{"crop_scale_min": 1, "translate": 0.12, "norm": "layernorm", "activation": "swiglu", "qk_norm": false, "inner_norm": false, "depths": [2, 2, 5, 2], "loss": "cross_entropy", "lr": 0.0013, "eps": 1e-08}
Rows from block 8 of a small image classifier, named by matrix and row number. Rows with one number belong to one neuron. Each number is 500 + 50 x the weight over its row's rms, rounded and kept within 0 to 999. All counts start at 0. Numbers have three digits each.
After each neuron's rows are labels from the 100 images, of 14976, where the neuron reaches its largest size: "responds to" is what is common among them. Only what is clearly more common there than usual is listed. The data: capsule endoscopy frames (Kvasir-Capsule). In brackets: how many of the 100.
# gate: MLP gate (model.blocks.8.mlp.gate.weight, 576x192), inputs 0-63
# fc1: MLP up (model.blocks.8.mlp.fc1.weight, 576x192), inputs 0-63
# fc2: MLP down (model.blocks.8.mlp.fc2.weight, 192x576, transposed), outputs 0-63

gate.37:510415479441576518458431590509564500500472427472540392474522626566476563462548435457481583492456401465548492569517488475608439521510512407538435520553500562482467465491389527531426424461455501
fc1.37:545486651503504495491507491497359580489524542500476517491513493495619527553444477537561543545483524696542545472486557542449486467506509513510517470479439406452506498601507585449552495504463540
fc2.37:491494476474547405594520562492545458447500435572492457446440518432500472402505586514416481542508511382480437498433459455525578419488433450507446433502482558485528486449575510562539492485488354
responds to: finding: blood fresh (53); finding: ileocecal valve (37)

gate.556:530470564477579534543445517488487535457520497535437510454549530489585475482446539468573574539432505523512466530573587576575448436518535491434511476469504538520500552472548465406480505414518492
fc1.556:531435525521505470508509531518529436510467453473519532492458478456374465400490519529544478524499481334531549456477475492530496478454532505472507492517632480462507510439536474524493493499608463
fc2.556:505447583528525441519482589459442469504539508473497485651505542517428511440484478443457505515439534505497431404525491647542485536470484569418517542443454534512503491551442556513471452460553494
responds to: finding: foreign body (42)

gate.337:485445491438510481570509564445559488504513393471565433515521568478387569501489482458566532544513404404504516564438475459568473576456524436462421545510521378500448443422481516481543400479568499
fc1.337:496464546542438438548545416465587472604443474444498546410529454486420457540551582501475434558509494360500579474458405403489527486474507490622500542566524454541474460433507503576447513496504432
fc2.337:448619400503497555544492453507563442501522498485516527406479447471565524536515537478573500503527441519449579480584419425494504523512520475584517493514582500563518558366528367438530478514458463
responds to: finding: angiectasia (35)

gate.380:537401521482548478511456570465556525405466461472544459526529578474476507466529439473618569507424447415551505508498439452517443528439532490466452479519528551412459497500537493472546353517506446
fc1.380:581530509446501522467549496429609493464443474481480479420516514407470479520639569549527567446522499409512587516588420460549474459496533528535514393560539541462515484526602486460511523501546503
fc2.380:487523481581490611461494526514507513510529576585497559458457429522593471527522574436508507491487548564462532472559533579499595391521436526527508533548446519620603558498507455495521546413452491
responds to: finding: blood fresh (32); finding: ileocecal valve (32)

gate.70:547521503487493475450478527481643509447511499457530447404468506516464441404547476531515499548508465479448550530497359465533524478484462490581502395439460555386482449470549457460567454526464420
fc1.70:502408556531435477503383486537482563527457436531443538571592510592479503531484452502458446564445512426537409474368589470451503579508511522472471561555398448451494409561445601503434528553542505
fc2.70:497531465486491510451509440548435515551506475583435517430469386484606468607447553557530443555527468542477473544519569520484556522547389488505476481543480445549523495580467421532486615518489563
responds to: finding: ileocecal valve (59)

gate.468:513504471423540440530506555496425537343505478528497422424493513471525562435478469525403560584432480573459416571425533577519513486494472422366480413456534466458495550493565472456507488532490435
fc1.468:446411485524539562521468476504518426492514501468465519641501535527474512445532486453532506387479506374504484487490530550529499515561469510529460530554414591528493486505419627570472465416532506
fc2.468:440488491520452415598462501471550470581499418567499487441510513498512527567553543476548457610490512407518449522497429371450499577484491514555519563486418488510465447503495548515417504480519556
responds to: finding: blood fresh (33); finding: pylorus (27)

gate.416:526342477513598508529316557569556536441429481509529499508522544534518557462493479431486590503408481460539500479526508532537464531527532510483456507504459532502507424588454597547551442480438470
fc1.416:541522402439507527526462494483485480410499554548490461538520553461682545491399487561523522457545486580500455515463609510518474473547486518434505451480464577462502553474516490402486540488442495
fc2.416:488518462471501464470495525527460588527558416538507446511443523457439544477497410533490537551514483515498464515537444509539511498421452410465497512417478425526500468530497411547601465591534566
responds to: finding: foreign body (40)

gate.364:518438531448484553596406568448503415435490459572482452444496552439560542439398551503568501559459435448486491533444511439532510514553475437513451492512489504471455545496643485427511479536483438
fc1.364:575474507482508473519410491493539560490478548437534514523562554454418510520598444558470538549526512501561544456492488495535452499496514540470547410509456479413467417599442614526471491601386458
fc2.364:381566505519449504530560469534431520558573480526517479473433477494488442540465581432441465467538520522382507523481446524517623471536422439549494535503537487554537497415568426516532500411497447
responds to: finding: blood fresh (62)

gate.440:518409495479485471554478547443475430502600465526423458530512528490520563484449512474541520606455466534486461521553559493536493509545491445410436508404537506507430600510538389460473395550504517
fc1.440:470528418486458580503515539467502369512508511556446503526464384525574506503387611504516425488543562446499377503507596535422487547557481510492478520575520536505492583562464465520474559529501562
fc2.440:546494501489500549414482447482582448465468531459427509499468398483566441452635467562543536562432529525503552479570510513524472523501498563530499451490418542490541477462530500487555572612508547
responds to: finding: blood fresh (37)

gate.105:578476453457505455488491514556532568481574464444500463465513520503422473453547416528531567548479430511433593539491417495520524488511429485480533424400510494405477473521536470513573454596512441
fc1.105:457496481528397479476516515394506426553418484551429559470551441558537464513466574494475374506467525483533438473448528457391505527507523505557475559492485498502506531474531484458440534483566489
fc2.105:505530494406506587482492547445429353522529416539447446463495493473529580502588569599531501595478446509484469517505542474520486502553508432486441487503460555488478496515483508442428559562557641
responds to: finding: blood fresh (49)

gate.163:483511523543578408482507415581537491407414499513561518470499499404428481439525473433508564510484446551546434515544386495538422462433571494465473525497577436557480584483629381502559432499540404
fc1.163:557439517454530439405552556531511536493418466473553473508473552448459537489549500575468574359486486449551512546414457502523470461404556486506468425459488499410489462541579591557592519508521425
fc2.163:451477523551486589467483556406559476518506478433493501478511486521475458445574512459546514521478528502477604506553439598500491461497537478561469513513494476528614487479454452470561442515534504
responds to: finding: blood fresh (28)

gate.129:519413478514514454598444488440609396498497458469477507443551516519506527511425572443590529650403439369517448483501466472512499566488513508544472526456503610485514458435482509410486413473495514
fc1.129:431520509460477473483510536581505574459545415534576427527477522477381515523472438487566548541530466550427470582495385526501554538458471439414427476375526465489491500432533459538573421538573577
fc2.129:519520419483523491529429514519534472414398510484603448386592602478560551482526434487532547493458418547531471527465386450540458413481549499476559503490510551495406520512478486362438450514510470
responds to: finding: reduced mucosal view (69)

gate.472:474530458513497500481521539462501413537551535517516519525444494607571522452494533452421500516455527488453454443510552574490517473543442513526516581517476595542535501459401522501417500431510527
fc1.472:505559484536495448464508436527548433473480600496462553493499414522528386494484597504448455477497599418492475414521468490451520456564471593593576504565532530504556524482558556543501596504459461
fc2.472:539431467499555441552495496436602477476477422523415529412471519433556491458485559493499533589421471435562478486525510485562451463447591474513478486472525550459525579524585479518442518448536425
responds to: finding: reduced mucosal view (39)

gate.179:508433468452502521567498546403545486495493532407503499570506542498413511467465481484438499460527515393476541514428495560483516609523469485467473518512504455461504487577508604493490487496512473
fc1.179:471488507520429437505444424569488596527511488468437519517548483492426465530483418536471459510521509481496470508422538438414523480448497529493527517510535409448482472541543526554515519597515469
fc2.179:411585487536525581422534474543457579560508514579560535400467507516500474542451507468539478415580541534508522508550466516546496454425558455524516557507563472560565578478532438543541509381540570
responds to: finding: reduced mucosal view (76)

gate.114:562536535524471516503491490582440554489583533492497447582595522518501476479425493436434501586457483481465454482494521532505541520578456424485562417489504462473548450528498428512506515499508542
fc1.114:514389584439482425490571488482520481545460477554505484423506549514472564517443566581512459528517485416518428506478515380538490535457470425512440538576418434532429524533441460525498505476451437
fc2.114:491514596474479488562447438529517446497550493464539506570580506438518444531538541524564490538487518434463549518406478499521485502425546487587454511498568572454418571456518504383505465541500509
responds to: finding: reduced mucosal view (40)

gate.375:535428493499523544508407552497569577464481480469542472464554577506488536507460430476571555517469419541489542490502442477520542605498494428490499481395434472467475545557522425395602417500509451
fc1.375:620524500480490494574466508474513473449481577465425535544500443448512455439496536578466451507512550461450548487370534491507519488570454557452586350514478480379483465511535603523483562605460435
fc2.375:424547437479486502500605592479481488530574440564510496527423488449439576481465514489450463465536470531436467542478502509538583455474468410470463515473555469559518577487549397529546496524550494
responds to: finding: ileocecal valve (57)

gate.361:448495495506503579495495509420547584585529445437426505559485507474478458532528577455540491493560461416508621496491518468538459544518562442540472521601516468536557437430491517585488510498441504
fc1.361:530511528496531469464596495533531545495449500425523501530514506381360491431602495503452501488501476450494541479440440498593457415481513477478534468508565482475471453423576480569557525486532415
fc2.361:459551436416477486540547481544441520476585422573479431537459466432511522491429490533538542522560428570400511533503492527568612499448434512431468457411495435522487537433569384468584515503543538
responds to: finding: angiectasia (59)

gate.498:543539442538514495598527499468475488464530541528449537527486465436566393465496537457448536548526536548478447448508509569503541442531469555459574389450452603410567481447559536429484553509508468
fc1.498:540411569516580496527412440464552438471399510475468536515475493427523483477455543470528502515451513434598434459523530558559389463488584517468529519572534527488511504472481544516464513412491480
fc2.498:451564462451446519470581433520426532576527440525500458538462407444486507539411553572549458457590490538481517507472528547480538511464502441467471525518588408519486532531503446510540597535572581
responds to: finding: foreign body (40); finding: pylorus (30)

gate.233:498480529547583519479469573503543484428534560475459483490452566479510490415539509407469615470422499570471531448548504554596505444525475463504523478453516613490539518461530482532503377420397407
fc1.233:486507510504459434392507522507486498463520560433519457410517488574464503459587361530488505518437492497466543510503444452439548460463468508593531523432453550485419542501469439532463429543442448
fc2.233:549464603575559505497442478567511568460504549452510550602536529524427431360493458420486536471450550471497544438435504527493452481487568542421540470453577490431487585428525519527495415427542477
responds to: finding: ulcer (48); finding: ileocecal valve (27)

gate.517:567426451499506540489368501542544492472502502545502477496546530565633505539505473472621596562446455529512470485589558496504474598577508515523539468470355554473471420501445551439501458563440553
fc1.517:469443593550473530474517500472510486557553520414560561455557538515391484552511556446555445527545486413533561474519484423483489534530510461621493551584518492490414424520462489555495486526535577
fc2.517:512511508456493514557499519477468416425499560506451489522577493594561483476494556491493455495477431486425467579461577499422592495645424481477504483561497598477460523444466536450373516486479438
responds to: finding: foreign body (33)

gate.174:555504414500499578458506565451397500508559507481465475462533540561475561425475459495475507535528435563456504499588545524535489603574462399499533519496515480558505562476420397447442476495518518
fc1.174:447531492530496434401613494480502559497505535614456510423457457539567529510391456543627455551500543521498482457573484419416507452459511468548510508465481572543488563506527434459489517495463534
fc2.174:536462477472523622482499495429542470460493467494476443433483554488524483445564543461602558483487424488513595494588509481594446546433561417526539523511506521464463496387554463454543492510572532
responds to: finding: pylorus (50)

gate.366:495483485474506486465520591487599483498569499446470439474437569464470585528569449520491603440508510448456554582413442455488525496455463482562443451388474497406523496497634547532571436546428422
fc1.366:566527451478516485514565445536543480432566491483538514435502520536505506557461536498561559582484487493476531502649468576511524469572451497564562470481541617515545428543441483502485485512472571
fc2.366:502510496562512461498502454591547561482505547519551565489537490539387413457495409401510565450463541517524503460473351470524503503448552518536555480442520504491523532392512514448579387418544437
responds to: finding: ulcer (29)

gate.58:587394542472544478508326496519532544444513478447564457544525580474432515446506452500558631548437459477522526512546445520576481542485502519460524448399428495412494419505508569499572383519480508
fc1.58:412542417494491509419603480468560505546552501515550501450504525555462572555577482479475461420536474511491510508604441466464525614493441441510500558535468514569427487479470464512485518493470531
fc2.58:517598476539458550539449428494530492478438575505523551520534464551651441489583517509475437462502546533486478484522529478403507577550504584513540495509491611493512508407435545415438554499494498
responds to: finding: blood fresh (47); finding: pylorus (33)

gate.539:499446533539481465528364456508502556494523505507538527551514511560475483500423380489462490568452542444541435488525509552475528542491457528492532527511407467487506440546406593579486475532479582
fc1.539:411524484508500379518599491511485474524554460609495503475399452503476539515397456480493496526478545492492386506564427547469524444373457520532478553442428455623586546501496476553521492460541525
fc2.539:569389584556504543495463498563451610486538537473453570583484521533388452420407451440552549465479503494464546422437498546528534468518453556438507459437476451441440549539532484529537440432523526
responds to: finding: erosion (33)

gate.294:544533538523501479345513484572460582502544508421484479490530474579476457476590324556439509548462526586480573464396464506475531466444515572532568476384480475386494463485500446536558479556543483
fc1.294:399561474491464469487553430413454463606495479450497495456508456532536462589475492511533435486598487517515518510478486428443454577433556524620491593503547501502575479480448548532475503470519505
fc2.294:523473405438501520540497519484472450418537425557443441486462508407490516430508523517527556587479422503433449492544465526617549492521463473491472423438397553481490517474573469466494526574486498
responds to: finding: foreign body (33)

gate.154:504404505531458443549486490599521504518471396507572491487562589502405504466451499497511498472472422333523437491413486423533507550532539465504451472549596527458477477553466556526440502444466413
fc1.154:514527355440456562503622492456434401513464526487488482414563454532526490553609527544606486497563468477486521547591422459471473500564496578479525540487491511502537568456594463482462474464551528
fc2.154:467474418459516472619545516474532359492467504568539463576458441418515534482482553434532415527490459531491398611445503585518539531588488481443419570563415527553507458472493481469498502495534514
responds to: finding: ulcer (45); finding: ileocecal valve (28)

gate.365:585421519480488633487436541515513544478541470485451483465527519524491508455424472501557512576489476516476558471515538514530522570581485424526526451490487495453495492498513439458531513532539522
fc1.365:466442521479422500432564521464453340537569430576506468462430482564525545488414546512567453565485497404469411514531554493464526487515446474538422570494492581526443536500474438476448491510551589
fc2.365:520403516490442467440478480435530405515460471514486470431512563481552489501486497537664520532484449472568498501578462467542427497402548547565594471454420548466497459505501533471519475485522556
responds to: finding: foreign body (31)

gate.56:461488479474529454501627598407550472530558453495469458430500548466492574532438560494467564516503461391544421525533458484555445447493492441600399520490486585536506487510564511497422546493463529
fc1.56:513424567441506492502461468510465451531566404519430487474484553518472510523465473507464550552521458440495490514535534491526441483482472436517436534485568451505508530500446563563529498435512636
fc2.56:543534383518518543459500549457511564430526458523546545519506570509453525397529441472456549455504507494474600510526433552650509611503514530538394485541417584477548423493502522497539566549426422
responds to: finding: angiectasia (28)

gate.165:559463495470491500431432534505525584484515509402403450543537533526546526464514453510422544518410473495490522505458564561536513482529463459474520432451529484479525565574563511499481487495502482
fc1.165:511521504475424489544486426502463494444535566426464482596478474423485489496414442550444486502552490580426526512469600579521579479551435535431573476559532398486504518481485514500436561585508544
fc2.165:526564459490519491404514473543466571495479556430527508533511499491483515504527302553489536401555563621559512451517521485520400509434551585485494497499533410500482502493456478539535495543509553
responds to: finding: pylorus (54)

gate.246:546445558449506536528402583503456509426496427492444461588546542442536514438517437497560562576479443519482548524372565470524509517568505471432472435484499458353450519512569558390562412604542430
fc1.246:470629446531515501542568489468462425469540502636473525573439401456523489480386578448547475422537540504493489517521531513480546487499493552457474510494519554549570576381552444487503502462573536
fc2.246:528465526570501527510437469451531458503494527460462576551561511564504476475567454413534534567415495505559576435599460496510428555523574555537554530453451615467518439462461531463485465542507517
responds to: finding: blood fresh (80)

gate.206:523371447403500518483347550519523561511465424462515437470579652519469541488519480526525551549470408415520509542455450442530502562514516449528468464454461544428389474557503550420507436524490463
fc1.206:583479573469491515553404554465517482501475539458406494533535504465533453490511527534461520542467509482469544508376591438511498495551497523472530403551443421340463477486560568419486510581482463
fc2.206:460545477432466418533576492524421471520540493559461437490424434428489522547437527586433482481581501500447455568444515485550553448552409454459459464494477494524508528534555491564501633488525475
responds to: finding: blood fresh (55); finding: ileocecal valve (34)

gate.502:550473445469545541551449534462582489480487505472477507534475531420585564525465547479504559465505480556542555507498501525524433531544525488478470469450447486515566456578518597482548505462404469
fc1.502:520498415470547542551480578511558521403481464595467503539390452419533521421423523461468508482489532543510465520490505612523495444537491460370442496478477527554596573490589517501537523416444466
fc2.502:431509430432483546458516563513449501514591434509457439489477474499481631541468436501516516564523419562403528553520528502479576561522433394499469548430433459525470490537487425485544471573499561
responds to: finding: lymphangiectasia (26)

gate.92:530431510537540458598457467457544481478401468555449558492509510431535453521510568466576517545489495408532500447491507442520453422515532515489522466559489563495443498430596520469462528477493412
fc1.92:535556486500473450530511462415474401547532554464461491515445449520600452554490499545465484523593556529470510497532502509453539506513487607562560461512464541434550462473417565538422535527431494
fc2.92:486520548499463594471523493551433563526497512522522514549492452490451477486462538574526431432579538507452584507433546544438504529558484420412445510572547459457445480551498520495530566494547566
responds to: finding: ulcer (26)

gate.39:564446513479443577445422513555558607480511497432528473535444539529477527438484464528520551407527500445450629494510469525561549505527442500509526436594463498442553455523492560598557477521374422
fc1.39:517502509460425453605572476493444479501497463571589486548529464463406494478478468539540416513543476483495439542428466473459546475487483525445473475456517484466365466453535503432429488548609480
fc2.39:479481550599555486504516475519506513550432496541466553437503466528504443508492584385506456502458535478545490460549490490538442459507580491551507593557560480539535561496526512548448520355548504
responds to: finding: lymphangiectasia (37)

gate.178:471438461503480552600562553415455367546535469554454497440472493513487529514342603439525469520482504411486432487477548547503531536518502467572442550503484522551527552467519499414459483398579537
fc1.178:549552514528507490438501401559609516483401605406507531510533481495518449514531424531446475383528551472608528440498509489480408547470569607561613489579585413482537483472502520565514547506470474
fc2.178:454553498546518440584534487489479500530567530495460498502504435517544447528356544458501476503561524576456464523459542536449510500505507527491511534460600465510550584418539454438459501381565428
responds to: finding: reduced mucosal view (57)

gate.541:521470483447619544453533566460489475424486434507502453531414513405407480289507408494505550461533471495529537549447475547666449484431558512442497459443518449491523506447533485529587478518578486
fc1.541:542509474444464502536441555513576530405563480550535420488513548512487604459482446533644557520496480513473519551572504439525554598527455470483447421428455566474436447512434488445518434567502584
fc2.541:517450521575480529561481621430440481479523518541461567582435512466386465409449530439367455498484551475465447462330560530515502493570466567441469472518450512461462544535554592523449515470553446
responds to: finding: pylorus (80)

gate.272:553516563505479463468453452568522602475393519482557515463651507514502451509554446523545505525460457521530492488451510464453492526523525508502534473545527497420389387534484472394493528580501452
fc1.272:482576510460425397510590496446508528544547475460441436494497455530514450515520461571453485523539510495417524567491461460501564457439466545602520453467472480466535517423540509532440530542519449
fc2.272:517526438413448528427513505466411437492515475530466442491455417471536560538479504636550475541520470583502465550555590531473505495514457471493466462503428453485505502594469402496515554592527597
responds to: finding: ileocecal valve (52); finding: ulcer (30)

gate.267:615429419502475539449457529561577591481454517465551497484480528517437558448448434521515533468504483503498563478455448531510496605532473502468522448427464485453417489556500496469601481510490506
fc1.267:521505514519561588532426530494457586446538514532413517518531505486529492506573489446541563495459494600513560476471530484524506469544507514425531465463413466510529505529583449465579455506495476
fc2.267:491517428419469467533545587474478475473490486441508434564512516432444563429535504547379491484509460542480433544431526563510526470493481440407485479482546436487475537565508488487427538552532439
responds to: finding: foreign body (27)

gate.104:506512504481571466507593530406609515547496484481447430429505583437448514467563533473535556441553429486480554522536430425560481463461521452497491469498511522499537563399581441525481458462463376
fc1.104:456455509490473513535561568371445521534536413585506533525496498495495572540497539468513414533498489504543488522469541433441493545471507429494385603471417502585464492513541524481496537473546530
fc2.104:474525419514497378515528531422528418606560452534478507384391443470472530580489516546480436567489543405515468525590510536491491475498466553603506523529412436508532448579479540607488562531460553
responds to: finding: ulcer (47)

gate.457:597410468472534614461411572590465574409503525528499449533529517521535540419473477468522625445445479508483563474439603536565519503587446451437547411500412515471481489579515452431595493505480473
fc1.457:479514465462465477580525519440451477484569487614398453503481465476587557530394565486512478565473463500478389555539554532468540426512475492445474521474487594552562596451537513450424532423510475
fc2.457:523492585504519526491465473446473444468484494532483475376543522515540466519568493467602494577442442533552490472588432411475429517511557469547457511500470581488496443458454382365473466581475544
responds to: finding: ulcer (29); finding: foreign body (28)

gate.215:434469579509498575502513528408476460535482479580448540393444489506578454505502579484496487546474538480526502479411464496519518531514502433604470544504415486516598485513583457510454502503486465
fc1.215:502531416478507467413476388604510633519573514433490501532520457515500522539462376511459513434506520536541507487569457587476480496483490503534542513519527462492566502468472496598532553484491485
fc2.215:483506463553561480562517527507487487509488544474503525539469459444439466487546527393468506458538521514536537465501415548519469509484543571464523544521570468565571519421535507588525457364506408
responds to: finding: foreign body (48)

gate.542:522406406478508566543346483502518456536530475455475479472479505499482534515597596496430524525489420399489523529463445470570482524533462484569484491570464528528506445562462555592466554514427434
fc1.542:429538475461494492431477414509524469557471494425594474535535523526518483503500455521507449388554518495571452524542523513489423565425567515475492568557591532531511541461392477539448476508501561
fc2.542:453553534557441500491530439452513434554533554430522580507559506559424529593549474439588446523520528481536556495562454412445475565507536581581548589474482557594475489498402499478511412493473566
responds to: finding: angiectasia (59)

gate.12:573410520466560550506389599462535559454531474472493437518531595486524562439459453511574589511467427517524537511445515481562454623512515435449489491413483461444478515544502513385597414499527453
fc1.12:425459590547533464428487520535457616516466499522533526511582532633492505484509462409477527501391500521513468474501500511482503463501510470524514586545471526538513498501442507536501469418529467
fc2.12:536461517537495443522445463525587509502436503490499514410526535495561439510573540502454542516456461375547576526501373462547448496525514489580525479530487522458561408525520583506536506498420372
responds to: finding: pylorus (63)

gate.343:497431476452568521454410584513590500457471443460535403473511630524460574422548458478485588486448401447502517561537488499605467536497488422544452477523508608472486465497444484529494437507463464
fc1.343:410512427533476509531505487489587413524497477530539535533512463537380485473548530396469414468528504325466441498515480483471549560507482492525464577530513566574482458392462492528455471459542505
fc2.343:438581512523441563394544417543432527580555550515504518544498423550498502624481445531533467423575569614495529485558559541445509551496514562491519559494525446559548532487427446523507559471539623
responds to: finding: blood fresh (60); finding: ileocecal valve (29)

gate.243:476477410469543547392495604492501443470543480530432449457495558588540613434571440439502512412427476477512481506445564429509434537456534467542453560508514554515486609517567489463505448471511460
fc1.243:510535459581469500478462438601532580514472546438561546470522505533489466534580464443374494434446566473521535434510442514474486437464484484517592506489546551464537524550570519541481483500449423
fc2.243:468449493472468445475526541592556559542490523481504437525478590469396531507525586510439547452497475436469604568413422513564547478462463463571541478540497489472478449568529503603499437441466388
responds to: finding: pylorus (41)

gate.298:531483511512521539496442498369523448506560515423415508571477517518523509509467511452470474454479505479529558469436587446503449579477537505516521544492505493478522578460547541499484458468542495
fc1.298:479496458478470453525491504531524552497552465424552462503527578409422511488529438541374509503529470479522441538442472504491486519507505511450470489467578414477440413512514562496498509554541526
fc2.298:409568440420442602478489523563446582524484479551601465497503545550461582502430515513498499400525475493491497507469515454498512562489510448454544564524464466546462506514465487487504525522532579
responds to: finding: reduced mucosal view (57)