Weights of a small image classifier.
Training: 8300 steps, batches of 128.
Data: trained on capsule endoscopy frames (Kvasir-Capsule), 42238 training examples, 25.2 epochs.
Rows from block 2 of a small image classifier, named by matrix and row number. Rows with one number belong to one neuron. Each number is 500 + 50 x the weight over its row's rms, rounded and kept within 0 to 999. All counts start at 0. Numbers have three digits each.
Before each neuron's rows are labels from the 100 images, of 14976, where the neuron reaches its largest size: "patch colour" is the nearest of a few named colours to the mean colour under the peak. Only what is clearly more common there than usual is listed. The data: capsule endoscopy frames (Kvasir-Capsule). In brackets: how many of the 100, against the usual share in percent.
# gate: MLP gate (model.blocks.2.mlp.gate.weight, 288x96), inputs 0-31
# fc1: MLP up (model.blocks.2.mlp.fc1.weight, 288x96), inputs 0-31
# fc2: MLP down (model.blocks.2.mlp.fc2.weight, 96x288, transposed), outputs 0-31

patch colour: pink (36 vs 0.7); white (33 vs 0)
gate.244:589524458462503327520417533500451487522536530437517501475479571470519476499517543516504390545515
fc1.244:480466535515454493455497480589518578438451401518445581406483479478448539554495451424510531385447
fc2.244:449452506500501561563509542446465459494429513580578553514485545496429553545569499480543648514458

patch colour: grey (26 vs 9)
gate.278:534555551464446554542468574549596465467579485492451390490521535550505591502474493520434535568500
fc1.278:551514502496480513489499537572455470532547505497519357607458476510555511414505507530514546610565
fc2.278:579544629409555538520546539479443500530519445496433486515451426518476525445518625485547494559505

patch colour: orange (41 vs 13.4)
gate.54:462556532540454503506518505624481454470486507510347560490500563562365583503518529515475450590500
fc1.54:441550480498516491481423417469436517466502418580663539537460350505513399526538530497473470513470
fc2.54:521403443531515529506500524541466515426472512520579531507517387492524508376514487518517530525514

patch colour: orange (38 vs 13.4)
gate.261:557412493540503522517522455516406453526475508467440512417535572554381515501492468452462512573502
fc1.261:607431472539481508531507452470405470519502521490454503417516534532374578527491484463513482568522
fc2.261:518460505580525523379582487410531541443478636515456569503501554465480479493438440455518433495508

patch colour: grey (37 vs 9)
gate.216:519509482539503506510529513488540507478535481533643448610500473471614546456446455494471547501542
fc1.216:483498582393508501487517568425622542454526467534554609567485571461481465425469513550465499383538
fc2.216:482468638664497540496520571494547455518564553415517549501466551565506445491468447524441470541504

patch colour: orange (97 vs 13.4)
gate.221:498514514516528446446529486475501463503545548460434466504561457524556455477446481493475405455475
fc1.221:492525534549579480427588471443570457505556569442495458566565447569590444431406465536454433495519
fc2.221:580477526488509399430517491481456588424508526493486561524571457484505502490436498437522450489481

patch colour: yellow (45 vs 0.2)
gate.169:592513460470514341490461510473450467531527559452547498508515528498537451494475508500475406557499
fc1.169:463479500481423488486443532525478531484435427506379572398493521477440547559538498439507543422449
fc2.169:419447477518498580506552477473512467538454547515629562573490546515485460527530448524483574551480

patch colour: grey (34 vs 9); orange (34 vs 13.4)
gate.179:599494454570562488482454492575418495472501524479294500454509526568479538496437479511428500545471
fc1.179:472499496482540451456519483590625447568503519425543490506492463487540523428510490534437488523503
fc2.179:587408567706490510500513575537429546419472497513442456478514379530495537584506481524540529504537

patch colour: orange (46 vs 13.4)
gate.55:532446518558482526503526493502388483512479447500362606435512579534384487528505482474492470570491
fc1.55:553455502501502533511519493510373492509506484497358579453521595538401507499498508495492492588532
fc2.55:562506434503563484367578494450553632433527578544472531528484550451472536486479477447521491501479

patch colour: orange (41 vs 13.4)
gate.268:562476496452508467562468447537426451533517500505560554548482551489387516505525505510508463580543
fc1.268:522488552511541533571552363506457421530549528454572512583542462554449519452489468519448452579577
fc2.268:548540491446478457458504464494521588521537609415543519482432562482487496473443492523484407557597

patch colour: grey (45 vs 9)
gate.276:486526476571393462442491492481432463520463495495553537577445496449521481408434476485456453398457
fc1.276:509561554493518494472493540493407465455460525437306542493505530542456459454518501465541479516508
fc2.276:499476439662489435536438467508481508465499532528450491460423348576530514502527437447521471578491

patch colour: grey (25 vs 9)
gate.143:435547514580503484483515457585491528489556407508387440533489534532527544435470499532496494403464
fc1.143:584476467503503497479508477458543487486521549476580459520509409487524490500485466479459471540539
fc2.143:493486538515491478603467472469434401523470472500463442501509388512517524564518503486464498450511

patch colour: grey (58 vs 9)
gate.93:561593510445503462534426480467547523507592529432501440502449532529534561429477537581493383452562
fc1.93:581591476440530422526483546446468537432559496519491475502515545487542525478503603531556467477528
fc2.93:492611541527497536440495448521536504512572531454513429515447509504597546452543495575471472507562

patch colour: pink (58 vs 0.7)
gate.74:480523431509522408487529496537471427512477531524558449560597466462621396550515490524535494572472
fc1.74:506532458416512384601417532537429442505466539509489510453500587474511505530545562482552467523524
fc2.74:466540526505503516432555331602499591480548475465427454555489469467572551478388455483480428458553

patch colour: yellow (34 vs 0.2); grey (33 vs 9)
gate.157:586569503460515452523441479453564523496606529417486461502439526548527560457478546559478398469559
fc1.157:384403506528467559515516469568473472601429443511504525496492446505431484552529449464423539519469
fc2.157:484405486488514476534529521461484500461446450567540640523564494513452466554490504418538567473414

patch colour: orange (36 vs 13.4)
gate.159:620514491480511400476475443499440523471553541451508500491485527506456523469458517506488392577530
fc1.159:589518508517514553489536438479507479482578545466578466564507524512496529466465449556454476646550
fc2.159:568600561432500459488458477544492570458539461501391489430500497469514566457503586531522456420558

patch colour: yellow (65 vs 0.2)
gate.132:588562498465499375471451500474476546440594503450460509477479547500533490470459561539510394469528
fc1.132:502595511479591501457556496547545492492567504437440447532552588566616471449442567592468442506514
fc2.132:491524456511546484426561516526484406523518519437388363411531425472530470499495472487511450582524

patch colour: orange (99 vs 13.4)
gate.80:555510472520525401445510478459514486451514552483431477446567459488557480495439522465508468457481
fc1.80:461503514551573545446565460523646443560539488452532482583528457568564428433447462509424442553522
fc2.80:514431518544495462443550495503442553444484541486483600518548459477477513463452479483511488486482